config = dict(
    arch='dit',
    model='image flow-matching model',
    dataset='capsule endoscopy frames (Kvasir-Capsule)',
    train_examples=42238,
    image_size=48,
    horizontal_flip=True,
    conditioning='none',
    objective='flow_matching',
    cond_dim=256,
    logit_normal_time=False,
    norm='layernorm',
    activation='swiglu',
    mlp_ratio=2,
    head_dim=64,
    fused_qkv=True,
    qk_norm=True,
    inner_norm=False,
    patch_size=[8, 8],
    layers=12,
    width=192,
    positions='sincos',
    optimizer='cautious_adamw',
    lr=0.0011,
    beta1=0.9,
    beta2=0.95,
    eps=1e-08,
    steps=9900,
    batch_size=256,
    epochs=60.0,
    lr_schedule='wsd_sqrt',
    decay_fraction=0.4,
    final_lr_fraction=0,
    warmup_steps=490,
    weight_decay=0.2,
)
Rows from block 3, named by matrix and row number. Each number is 128 + 24 x the weight over the matrix's rms, rounded and kept within 0 to 255. All counts start at 0. Numbers have three digits each.
# ada: adaLN modulation (shift, scale and gate of each sublayer stacked) (model.blocks.3.ada.weight, 1152x256), inputs 0-127
ada.1093:134121135122135116119136136129137138137135135129123120136132116122134126139122105132125132141120141126135124139122121154127126143149135131128135132124122125135123135125132123128131140118122123131133132124115134129136142138127133145135136128122129149135123130131120131129120147125130129120137137126128135123132119121124138120134135125144127120131125132117136124135135138127138131138136
ada.1094:119117124137119134123119124121124116127119117115137119120134125137124132119130124129126148130128116129133132146124121131131122125123124131129134133135131125125103123132145128125134128128135131132150118130141118129132120120130125132118132127136131123128130122134134143127132142136134132131131135130129122139128128130136121131118129133129132123137126122134119132136119125126134130122119
ada.1095:133136126133123105126122126141133127136122132126134125123128123135128121123130111145123124133105115124112152115122114140119144131133125120129100159137126119126138129135138132138127111096110130126130120114137122124134114124131129114122142153134122126117128124086128150117133131141150157136106120136136123134159127130134109134121135132118143123133111126144122128145122130116133141126122
ada.1096:122121112143110129127111109135137117122109103126143110110116122143110122112122111142127128122117119121115134134140122109116125113119109119116131121143129136127137138137120122118141139145138125138113110132121111138127117121113117127111131132144126129131106124130127118116106123127118142127122129124112111143128148147145118127113119120125117121128122114123110124107110115140126134133110
ada.1097:128129124133121138120121125135132122126122128118134130121138128133125125121132129127121123127116131132140131121121115136134131125134124118127115127119138154134122120122127131122141118130124134124121121130119121126125120119125128125121124137133125126122115112115117128129124132132141139122138126121129123133123130130135120134122124149126130130141126119124122133129121127119130119123122
ada.1098:124152113138107130135107119105133128129112139116149125107128135149119133159131117114107090093121129131137119126117133126125112113106114111121141124131122138129132120128131121125140124128125134115101111141134105132126113111093128137106089139148122120116125131127117137129120113146140122112108118139130111136115139140149146132108132128131136143115140094140109129093107147104126126112110
ada.1099:130112121134123109121124121121147135145123132131135119124161122135122123152134122124128143092157128132095131114098124155130108122113122128128097144115179129135140127107146128119126123114155133134132123095115122121126148139122127148123119129135101130126140148131117124130131136147133126116122148116132123130141132135133130131125100141103119127107129124145124127110124121113139134128123
ada.1100:131133134116132125123133136136114135134132123127122127133128131120135124144135134121122133126123122133111129122112126151116130134121137124133110121129121130125139122135119133138134129116131134132143132130133133131128129122143138131133112109121135128123113118139128129130136129121139129143124134141130133117117120122120135133133109149120126132139131127125133130119133128132132125119133
ada.1101:131097121135123139138123121089114115116124106153134092123177132134125112130136124113153126129103111131114131132179127133162117170138124125131154075156134144095157122108126135150166113119110136121118121125163122127141106119135125077122120170135136110131097162130132120132150135133122113105106135108121122131124138138134131133122163139143150130114133122109124130098123136151125123127123
ada.1102:125119131136124109173126132110125119134126145139135114126113130135131152169132131125131147107126138129134131120112146142113139101130132165131140166110147127146142121126110131110148112169183130169133118111135122106133138125126130139121122159133142120119135097116095136126130105146126138127137143125133131133146119120136131132120133151161119134098128117126124127126125124118175123118127
ada.1103:133131124134121128120122125115136133132121145112135114122144132135125153122130143107129136128125134131136141129130120126124121133100125123129120138143137130127136128131119129108123147135138131127116118121121121135135136114147124133120125125135136127134127123137143123127130134132150130123133117148138122134128128131135130131121116138137142129132133121132121131116121112148124122124121
ada.1104:121139169077187133113184160140122134128180144110065129185114125066155108135125124131139105123110131119121106122154174129120108135140169139136123124128143115133122120124142134133102110128156120143113187134108188115107121130108125150186144144068121113117117147125117113120129112123116142116106133115128177089097100094064117121186122114107098134130117183153183116157186123105114135131182
ada.1105:130154097170082125121084103121136128143081130119177131083131121176105134129121127130119145131132151125137138145132115120125121134135098133118129121119109139121122133152121121122140110128120124115130080126140083138139147121157144124082137148175130138114138115125127112121120134129140116144125111138113092165145146156179113126077121118138118118146119096139083128164083139139136113130087
ada.1106:133135103164093117123094105129126116127094110139166120094127131166106145141132146131121138132120128139133133131133120138122132140109101138125127133134139118122123117135134134124145110135116135128128091134138092125145122123127132122092116117165138142124134125117124112131123151124122111133122124131121099160154143151166125139091119123135137129117132092124094143130094118140124122118096
ada.1107:123132151092161121127161149121145112129162114127093137160135137094149130106137111132142137129125120127139139110138126122136117132118154125139114128130128124140139122141125135132124122129143133126124159122102161135113111121123128135163123128095109126133150123119123129127125128124127141128133130132143156100115111108092141134163143125121131146141135152135161122118161114123127114126160
ada.1108:126130148102154117137153144132128129120153132131099123153133123099143125126123120124129143132134128120125133117136123132131113130144150118131133132130122137137126137123124122130135126126138122122130155113115154115123133133151127128154138141100118121131132122128129133123125124126128148126133128128131150106122113110098130119155131133126131136129125156135153117139154130126129123138152
ada.1109:131136146108151126124151149129119125120150121122106135151131128105145134134121127124135130120129131124133128123114129117122120116134149138127126122132127136131135138126130122131127131136132118135135151110120151129130129133132137128151129127106123124130126121133126128126127119126130131121134131128136150109123110112104139118150133129128138135139128148134151120131151128123123115137151
ada.1110:128133146111146130129146146123129129119146133124110129146134124111146129130123123121131128130122115123120127124130123122129129117136145130130132115128128134133131134117130120137135131130133120125123146127119146133134132131139130124146131123111124119138129123137124134123127124125138127122135134138138147113120110110110138116145132133123127134133129145126146122136146131129133129138146
ada.1111:129142103156100117142100106137121147133099122111157149101141136157105122125133135115136142119113133134119145132119135149118140135122103124126119134125128120097119110130129132131132120125117137133122099118120100112160136119129140138100143139156146124142111116122113115126126125132130123122124114130115101154132144151158120137099111135108114126128127105125100139134100135140121116114100
ada.1112:128135117138116124131115116121122134131116131126139130116126135140118125119134129121123126130130131130127116128136138134126127140113117125133126132128130130140122120140133133126127128119127134131124118132123117128131134129130126128116119139139118127122119136115121123127122126123121125124125133130127116137125138140139118134117133125136127122121130120115115133116116133129123137118115