config.yaml
model: "image flow-matching model"
objective: "flow_matching"
mlp_ratio: 2
fused_qkv: true
positions: "sincos"
final_lr_fraction: 0
Rows from block 2 of a small image flow-matching model, named by matrix and row number. Rows with one number belong to one neuron. Each number is 50 + 15 x the weight over its row's rms, rounded and kept within 0 to 99. All counts start at 0.
After each neuron's rows are labels from the 100 images, of 14848 (inputs lightly noised), where the neuron reaches its largest size: "colour at peak" is the nearest of a few named colours to the mean colour under the peak. Only what is clearly more common there than usual is listed. The data: capsule endoscopy frames (Kvasir-Capsule). In brackets: how many of the 100.
# gate: MLP gate (model.blocks.2.mlp.gate.weight, 384x192), inputs 64-127
# fc1: MLP up (model.blocks.2.mlp.fc1.weight, 384x192), inputs 64-127
# fc2: MLP down (model.blocks.2.mlp.fc2.weight, 192x384, transposed), outputs 64-127

gate.155:50 35 65 50 59 41 29 39 49 29 37 51 42 70 46 50 48 41 33 61 55 16 54 37 44 53 65 59 57 55 20 10 49 51 44 55 63 58 54 67 62 38 53 22 50 52 32 47 51 52 72 29 50 47 65 67 55 62 40 54 55 51 46 58
fc1.155:45 94 37 38 34 62 72 74 56 54 65 53 58 15 71 43 51 43 65 38 33 65 57 67 47 46 56 30 47 55 83 75 42 48 52 57 37 43 33 46 48 43 48 78 49 39 60 61 54 42 41 65 47 54 38 46 39 38 52 48 45 49 61 42
fc2.155:42 43 34 63 41 48 49 46 50 59 63 36 54 57 55 52 52 65 23 44 56 84 48 43 39 41 26 56 49 40 57 30 48 59 65 46 49 48 27 33 29 57 62 73 50 36 64 53 52 51 78 58 42 53 15 35 37 30 17 48 28 30 55 52
colour at peak: grey (25)

gate.222:43 43 17 31 68 44 54 42 49 41 21 35 58 59 21 45 57 46 38 46 69 47 62 37 25 58 61 56 77 43 75 55 54 62 59 44 67 52 45 70 59 60 41 69 50 60 02 44 56 48 83 67 47 57 51 53 39 45 28 30 70 68 33 46
fc1.222:57 64 37 45 62 39 60 65 47 54 41 29 27 64 52 44 76 66 29 35 70 60 46 27 30 52 44 58 67 52 55 31 49 57 46 38 66 41 41 54 75 52 42 65 44 35 00 40 47 52 69 64 48 63 51 56 64 52 51 39 67 56 36 63
fc2.222:50 33 35 36 53 56 59 28 63 59 64 56 41 55 33 47 39 69 52 70 20 56 72 81 59 79 35 47 28 41 64 38 55 48 43 62 68 54 53 69 57 49 62 45 48 48 21 52 32 62 38 91 46 34 55 59 33 54 31 56 57 29 24 50
colour at peak: orange (31)

gate.43:52 26 37 54 43 26 54 65 72 63 70 48 45 53 72 46 62 23 32 44 54 34 61 37 54 66 42 48 44 46 51 31 57 49 56 47 57 58 58 60 57 42 57 34 53 33 68 55 39 52 58 42 58 51 55 40 68 34 60 05 42 71 55 59
fc1.43:52 43 30 55 52 33 66 26 61 60 37 67 32 27 48 36 55 46 46 38 55 55 54 39 51 38 48 45 41 71 61 62 44 43 59 49 44 42 33 76 86 20 54 41 59 28 68 58 56 70 67 65 57 49 49 39 55 54 99 52 43 67 65 68
fc2.43:59 51 34 34 53 58 67 46 61 43 33 39 22 52 41 36 35 61 48 93 42 45 44 45 80 61 72 54 37 57 63 43 52 56 53 52 57 44 56 37 72 57 56 57 55 86 69 45 53 63 62 34 72 59 34 35 54 46 72 46 34 45 53 49
colour at peak: grey (27)

gate.313:32 48 37 47 29 50 37 38 47 29 30 45 44 40 48 38 39 30 39 44 61 30 52 45 36 51 37 58 49 53 41 29 54 63 51 42 51 39 53 42 52 50 50 56 33 45 55 71 79 50 54 42 68 64 64 50 57 50 70 48 71 75 44 66
fc1.313:42 67 79 53 56 55 56 86 56 58 78 68 56 55 59 57 50 60 64 51 74 75 44 62 90 89 53 40 56 50 57 64 48 56 54 59 62 60 46 56 42 64 52 37 53 32 53 45 53 44 35 36 53 52 49 55 49 56 00 44 36 38 58 57
fc2.313:38 63 73 38 56 57 39 47 47 48 51 64 42 43 44 45 33 37 58 49 62 62 48 69 64 53 45 70 53 47 41 55 56 66 44 13 31 21 34 71 59 29 41 60 86 54 46 79 75 52 41 47 53 59 58 60 49 51 61 50 47 41 47 41
colour at peak: yellow (59)

gate.376:35 37 60 42 51 65 40 67 24 52 39 34 55 48 51 39 41 53 45 48 43 46 51 48 69 43 54 38 49 37 64 45 60 49 66 48 61 48 40 43 69 47 32 64 29 57 54 68 81 65 54 21 73 57 51 66 55 57 83 69 60 62 72 75
fc1.376:62 37 38 50 41 48 74 32 68 41 47 82 74 32 49 52 62 41 44 36 83 66 55 50 63 68 54 54 55 52 40 59 46 55 52 61 62 51 43 69 39 49 50 61 71 46 46 53 49 55 92 27 56 64 52 44 42 64 51 54 56 41 41 52
fc2.376:64 56 43 53 59 73 16 66 40 35 66 12 37 60 20 37 53 37 49 68 73 44 47 58 58 43 35 46 41 53 34 71 38 57 21 42 43 52 33 23 24 29 22 25 84 56 37 37 59 66 48 68 44 31 54 49 25 57 59 60 66 44 44 54
colour at peak: orange (50)

gate.163:31 75 88 16 55 55 37 63 49 28 84 45 50 29 41 35 54 36 38 42 56 45 17 35 69 48 58 56 36 80 28 50 51 77 59 64 64 48 25 26 42 50 66 28 58 20 51 69 62 50 26 28 66 53 63 53 62 35 55 59 55 52 64 67
fc1.163:55 65 63 52 53 50 43 48 26 77 48 45 62 66 58 58 46 55 50 52 50 44 54 47 83 40 46 55 72 44 32 50 44 35 41 52 61 56 82 68 75 62 72 53 88 47 72 68 52 58 56 46 45 44 46 56 49 40 73 74 38 57 41 56
fc2.163:61 36 52 37 47 77 60 56 43 44 38 31 54 48 65 41 30 65 46 39 58 49 50 42 39 54 46 46 49 59 53 46 22 23 77 57 55 70 86 34 26 85 98 39 07 51 53 66 57 35 55 50 52 51 39 64 64 43 52 47 45 54 56 66
colour at peak: grey (36)

gate.95:56 48 58 39 40 59 55 45 52 80 45 51 80 41 41 56 29 28 35 55 82 32 42 55 45 28 52 59 35 58 49 45 42 52 54 50 42 48 51 70 56 38 57 38 43 47 34 47 37 69 94 37 43 45 57 45 52 54 66 81 44 37 49 35
fc1.95:42 65 63 49 41 62 70 84 46 44 82 54 44 39 45 44 54 46 50 58 41 27 62 40 32 50 56 41 35 73 65 15 37 60 44 55 53 74 52 68 24 34 68 63 59 55 15 64 72 60 57 13 60 41 52 71 45 42 26 53 39 45 57 50
fc2.95:50 35 33 60 58 39 40 43 41 58 20 58 54 47 61 41 51 34 69 67 64 54 58 40 66 00 35 59 51 40 63 65 37 59 47 47 67 42 35 52 18 40 46 52 45 26 35 37 46 62 69 42 48 39 64 57 44 68 12 78 15 24 42 37
colour at peak: grey (33)

gate.197:35 73 62 55 60 51 38 58 45 33 59 25 27 41 64 38 17 55 59 40 57 62 51 42 64 29 65 38 95 54 39 60 33 41 36 41 44 35 36 43 39 65 64 68 71 38 55 68 81 63 37 29 49 52 66 43 61 41 82 50 54 50 44 63
fc1.197:60 79 68 30 37 45 60 68 53 40 80 60 57 42 38 50 63 62 45 52 68 57 34 70 68 67 85 66 74 40 76 63 53 43 65 59 33 53 42 49 57 68 45 45 43 40 60 40 45 41 39 54 37 40 56 54 37 62 39 38 50 36 41 45
fc2.197:57 57 55 42 28 40 34 39 49 75 77 36 30 65 28 26 39 67 44 51 40 61 48 39 52 36 40 17 57 46 54 58 24 48 66 34 45 40 15 51 57 47 49 47 17 57 50 42 39 60 51 19 37 49 58 26 63 38 58 52 45 33 53 42
colour at peak: grey (37)

gate.334:13 49 57 41 26 45 28 42 57 54 59 38 48 16 62 32 41 51 42 29 70 47 33 48 62 81 56 43 56 60 41 48 52 52 47 57 68 33 52 47 47 71 62 51 40 28 51 59 69 51 40 47 58 69 56 75 72 57 14 36 64 58 78 53
fc1.334:37 40 59 47 59 54 60 52 67 44 72 49 51 46 49 54 51 57 52 55 67 45 49 58 55 43 42 59 47 67 54 71 54 52 71 27 32 53 43 39 55 41 65 26 09 57 46 89 99 18 28 35 76 46 51 59 43 49 19 43 36 42 47 74
fc2.334:42 59 56 55 52 64 58 63 43 48 52 77 51 59 51 36 64 52 60 64 57 48 46 55 52 46 51 38 53 66 51 43 65 59 28 00 39 69 47 50 54 36 63 59 75 33 62 74 62 51 37 56 41 38 65 56 31 54 54 45 54 45 55 33
colour at peak: black (83)

gate.286:32 71 67 23 42 59 37 19 28 57 68 32 43 22 47 45 52 64 41 52 32 28 50 46 62 28 60 35 55 37 69 51 60 60 64 33 63 55 39 48 40 54 65 62 45 62 44 77 69 50 56 32 59 49 54 74 73 69 44 83 58 65 73 71
fc1.286:32 30 45 52 63 61 58 23 35 38 41 31 63 40 46 43 20 59 68 52 13 37 44 51 48 25 07 54 35 68 46 48 41 56 49 52 40 39 49 59 49 53 54 49 23 21 52 66 65 36 38 34 75 57 50 45 36 49 74 74 56 56 48 62
fc2.286:47 65 36 32 58 69 39 39 36 35 71 50 60 46 43 44 58 41 74 47 58 38 42 55 62 56 69 62 43 34 49 41 52 63 33 56 31 23 67 47 34 38 50 59 57 61 61 52 58 57 27 46 23 34 83 78 55 85 68 78 60 41 49 64
colour at peak: yellow (51); pink (26)

gate.151:48 68 38 27 21 36 41 52 46 45 30 39 20 33 31 28 25 34 37 23 67 33 31 37 22 44 65 45 57 51 40 34 49 41 56 61 51 55 51 51 55 59 51 55 56 40 60 43 55 65 50 64 62 77 83 65 62 60 50 43 91 69 54 54
fc1.151:17 32 78 50 44 52 62 46 52 44 90 47 41 32 45 48 92 62 70 50 00 65 45 52 51 59 00 54 49 71 30 64 59 56 66 56 68 48 40 53 48 41 33 22 36 62 54 41 57 56 41 12 69 44 45 54 34 53 28 36 43 49 47 53
fc2.151:46 77 44 47 34 91 73 39 38 51 39 80 74 63 61 70 55 67 33 41 39 47 78 38 52 63 68 44 38 55 67 33 60 72 19 73 51 44 64 58 55 24 48 64 78 35 77 60 61 38 45 59 68 54 62 40 63 58 37 64 36 65 44 49
colour at peak: pink (74)

gate.111:28 41 33 23 49 44 44 33 48 35 42 32 29 35 29 39 50 31 41 40 37 28 50 40 44 42 39 33 41 44 46 36 52 45 58 35 59 62 53 51 52 49 63 60 32 35 59 76 82 53 48 51 67 65 66 77 56 58 74 20 71 71 59 75
fc1.111:55 30 31 49 48 35 43 19 40 40 19 29 41 53 41 33 38 39 39 47 19 25 59 43 26 00 30 28 47 28 50 31 48 33 47 20 48 51 55 47 60 39 44 57 48 52 57 62 52 51 67 35 43 51 56 63 52 59 99 50 61 59 38 48
fc2.111:32 57 41 52 52 55 62 39 65 53 31 47 34 66 43 33 40 53 58 46 65 74 65 43 60 53 37 75 41 31 45 47 41 56 57 99 60 27 50 60 52 50 42 52 25 53 39 00 01 23 53 46 58 68 41 75 72 47 29 42 44 46 40 59
colour at peak: yellow (63); pink (34)

gate.48:53 32 35 33 29 37 33 46 74 43 39 60 19 32 26 24 73 57 44 45 47 43 40 41 32 37 55 64 54 43 22 33 55 35 64 40 59 55 51 48 63 49 69 63 53 28 50 77 80 52 61 53 64 53 57 58 49 24 78 11 68 61 49 75
fc1.48:40 89 62 48 46 59 59 60 56 54 50 43 69 41 79 70 73 74 65 55 80 69 35 54 66 74 75 32 50 51 46 62 34 34 41 56 70 46 54 31 37 52 43 46 37 46 61 52 57 51 23 32 52 52 49 53 50 46 00 41 45 42 50 43
fc2.48:21 31 62 38 17 45 56 42 33 42 39 44 76 36 73 80 87 27 59 28 50 78 52 28 45 63 35 82 41 45 50 50 60 21 47 24 65 64 66 45 56 31 62 41 42 69 48 51 72 49 26 50 27 52 54 43 37 48 42 47 37 63 33 44
colour at peak: pink (59); grey (25)

gate.204:22 32 50 39 56 67 43 52 41 30 53 39 57 49 54 49 15 34 41 54 89 63 50 46 41 36 43 59 84 40 56 56 50 56 40 32 50 41 48 42 54 62 67 37 42 42 43 84 90 47 52 49 82 51 54 49 54 48 48 71 48 44 38 65
fc1.204:54 54 53 62 33 42 62 63 43 51 48 61 42 45 81 65 64 66 61 54 81 59 34 49 75 78 72 43 53 58 46 53 47 28 53 65 82 49 21 30 35 53 47 44 48 65 48 48 66 53 49 89 40 42 46 58 45 54 05 48 34 47 62 57
fc2.204:52 67 28 47 47 46 60 57 56 53 45 67 48 24 44 09 45 40 38 43 38 57 77 56 57 51 58 39 44 44 43 69 22 48 76 30 72 41 18 67 30 61 44 44 30 55 39 53 37 51 70 21 15 61 50 35 59 54 39 68 63 27 56 48
colour at peak: pink (42); grey (36)

gate.195:56 52 57 58 20 32 60 35 57 46 71 47 39 55 39 43 56 51 52 43 60 48 51 49 79 54 14 34 50 17 61 47 77 44 38 47 43 53 65 47 72 49 51 72 51 71 49 57 38 49 79 67 19 50 46 58 67 64 52 62 51 53 35 53
fc1.195:45 21 57 77 49 43 54 30 48 42 61 60 42 62 30 45 69 44 37 42 40 30 53 53 73 21 19 28 42 15 41 60 76 60 53 39 39 64 61 41 55 57 48 47 47 45 41 61 38 46 43 68 54 56 60 38 81 60 60 48 35 48 25 54
fc2.195:69 55 37 52 44 69 58 43 61 64 18 34 67 50 55 39 70 67 54 39 42 48 26 55 50 83 72 38 37 71 57 36 26 53 32 44 36 56 54 24 69 59 47 53 37 39 49 47 66 47 47 37 47 55 49 33 38 31 37 50 49 43 30 42
colour at peak: orange (32)

gate.226:29 51 47 39 40 65 47 71 45 54 51 48 30 41 74 38 51 47 50 33 66 60 45 43 65 93 39 40 85 61 48 65 48 51 54 64 71 55 51 60 54 73 53 47 50 50 36 52 67 51 35 50 59 74 69 63 67 55 28 47 72 60 60 73
fc1.226:53 88 51 58 40 63 45 26 28 52 72 40 58 53 57 65 10 43 45 40 35 49 56 60 78 28 58 61 44 63 51 37 47 54 32 58 57 46 58 58 52 76 69 48 92 52 56 40 41 61 72 53 57 48 53 45 60 35 65 76 42 48 26 45
fc2.226:45 50 50 47 73 96 48 53 59 52 48 40 30 56 43 57 43 50 57 58 56 51 39 46 56 48 71 60 51 30 47 47 44 50 65 69 30 43 54 42 44 58 82 30 00 58 28 65 47 54 64 45 42 48 32 67 65 51 47 46 50 49 46 41
colour at peak: orange (52)

gate.179:63 55 23 62 50 37 28 52 67 18 62 60 45 72 49 49 52 33 19 48 44 62 68 61 18 35 63 63 53 31 41 44 63 46 48 55 77 58 55 62 66 45 44 64 71 40 49 39 40 37 67 56 51 58 55 42 69 40 65 03 45 64 65 70
fc1.179:43 70 44 47 45 59 41 60 50 14 78 49 53 61 75 50 66 42 58 54 16 50 53 75 43 32 91 46 60 54 52 68 52 60 30 62 51 65 43 36 46 49 45 60 61 54 31 43 50 34 62 41 43 66 66 51 65 33 39 10 22 53 79 72
fc2.179:60 69 42 51 54 49 30 48 47 20 29 66 60 33 64 50 38 45 28 45 83 35 60 30 43 59 80 56 20 56 58 61 47 44 26 42 60 48 57 61 45 52 54 51 58 78 39 60 60 30 57 40 55 32 54 49 35 36 40 99 37 40 65 78
colour at peak: grey (30)

gate.11:15 60 48 31 32 67 39 49 36 23 43 33 42 07 57 49 42 58 54 43 68 79 23 50 33 87 58 41 22 70 29 47 59 66 54 63 65 44 45 53 20 53 65 35 45 35 32 44 71 51 40 57 50 63 54 64 59 45 18 22 47 52 85 64
fc1.11:33 26 52 35 43 76 46 34 43 43 51 42 67 42 69 55 42 59 51 48 56 43 42 48 32 54 41 45 39 53 41 50 49 72 54 19 55 47 47 65 46 32 73 45 27 70 41 88 99 41 28 63 87 51 46 59 46 51 46 56 47 51 74 78
fc2.11:73 60 48 57 30 65 51 50 50 57 53 46 71 25 45 27 51 58 47 55 45 49 48 46 54 51 52 40 49 76 57 53 78 41 39 00 16 66 61 49 38 44 67 43 68 49 53 75 62 44 48 56 22 50 49 32 51 46 55 62 43 55 48 29
colour at peak: black (99)

gate.374:44 72 66 50 42 37 32 71 45 55 78 29 50 41 36 30 39 41 29 28 74 56 34 38 48 74 72 26 73 33 58 49 46 38 50 41 74 56 45 39 64 74 54 54 52 28 62 55 44 53 38 55 43 70 67 66 75 71 33 21 67 71 51 63
fc1.374:40 42 49 60 39 62 40 55 26 62 45 36 75 51 60 47 41 30 46 47 31 64 53 54 62 65 49 48 27 61 49 46 68 62 45 75 68 35 64 64 46 63 33 65 76 54 68 18 06 66 82 51 36 54 57 43 61 55 92 76 62 44 50 37
fc2.374:46 49 55 46 65 78 50 41 69 56 51 78 35 41 41 43 41 45 52 50 46 61 46 50 48 56 54 74 54 48 45 52 43 71 58 99 35 26 57 44 44 57 48 48 40 52 71 33 47 46 57 41 68 54 47 76 59 62 60 56 49 68 45 69
colour at peak: black (67)

gate.177:58 54 68 43 35 51 33 95 40 35 50 42 70 59 70 40 46 52 52 54 47 54 59 62 54 64 60 66 53 23 53 53 64 66 51 52 70 45 62 44 59 56 45 31 77 70 49 58 52 53 39 65 56 54 48 48 64 54 51 38 53 44 41 58
fc1.177:75 19 50 48 37 41 46 47 62 66 58 56 57 70 50 69 68 35 46 56 71 78 67 53 34 47 60 75 61 26 56 23 51 52 61 33 61 58 62 27 58 56 60 26 65 67 39 69 30 28 46 51 49 44 41 41 60 39 68 51 56 34 20 55
fc2.177:63 65 67 27 43 45 10 53 36 34 30 38 85 72 58 64 82 51 68 40 62 53 59 49 44 48 42 26 57 80 59 68 67 25 45 50 37 81 75 41 57 42 53 53 52 51 48 53 56 37 42 26 65 43 39 33 43 35 46 48 46 57 60 59
colour at peak: grey (37)

gate.167:22 61 35 21 23 71 28 45 34 35 68 23 36 20 60 41 62 62 35 36 82 49 14 39 37 58 53 47 39 64 15 48 52 52 47 60 64 40 41 60 29 50 73 43 63 52 34 53 69 54 30 64 52 63 59 66 63 52 32 51 49 63 84 60
fc1.167:62 63 38 56 61 29 46 44 48 52 50 50 37 59 32 43 72 55 50 45 56 51 56 55 67 36 47 50 62 28 43 47 42 26 51 96 58 61 63 53 57 70 19 57 53 42 55 00 02 70 61 50 09 56 61 54 58 53 62 39 56 52 35 21
fc2.167:33 43 54 52 77 27 47 52 43 43 55 51 47 90 55 51 41 56 35 38 42 52 43 55 50 50 42 43 60 27 50 56 16 41 50 99 76 54 53 49 56 47 31 47 32 52 65 32 49 49 49 51 59 45 55 61 54 50 44 47 49 41 39 68
colour at peak: black (93)

gate.290:28 42 62 25 27 36 30 51 28 24 73 43 27 21 36 21 37 34 39 26 88 44 27 39 48 70 40 42 54 57 42 29 55 43 41 56 64 47 59 54 61 48 64 60 45 54 41 66 72 65 56 61 67 74 80 63 74 63 39 41 66 64 73 60
fc1.290:44 13 53 50 57 53 49 48 40 67 48 38 55 53 61 39 31 41 39 44 12 48 52 39 30 05 57 73 41 50 59 39 45 43 48 36 32 41 43 46 47 51 57 64 28 69 47 53 70 60 51 25 80 46 45 46 50 46 77 96 50 54 42 61
fc2.290:99 52 56 57 68 61 50 45 54 59 39 13 71 61 57 53 47 54 38 55 64 47 55 49 43 59 54 14 38 49 36 51 65 40 36 48 70 61 53 49 38 42 32 41 79 40 56 49 65 41 53 57 31 72 39 44 57 11 45 48 35 67 51 56
colour at peak: yellow (58)

gate.224:29 57 44 13 16 65 24 32 56 38 58 40 12 12 63 36 54 47 36 33 52 42 22 36 29 66 47 41 45 59 26 43 36 39 35 51 55 40 40 68 51 77 69 53 62 54 49 54 74 69 46 58 53 72 58 72 64 54 23 47 54 68 79 55
fc1.224:65 44 47 52 54 47 54 39 46 49 51 46 36 47 28 47 82 44 43 49 53 47 48 48 78 50 39 51 61 24 49 56 33 44 50 82 60 57 63 72 48 72 19 39 50 46 55 00 04 68 57 61 28 55 51 46 51 52 57 11 49 51 42 22
fc2.224:40 47 56 56 52 23 55 54 45 49 52 56 58 96 64 64 40 42 42 50 46 55 49 56 46 54 52 34 56 27 46 48 28 30 39 99 42 55 43 38 40 52 23 45 60 51 48 43 54 39 51 41 78 63 50 49 54 43 49 56 41 60 44 62
colour at peak: black (97)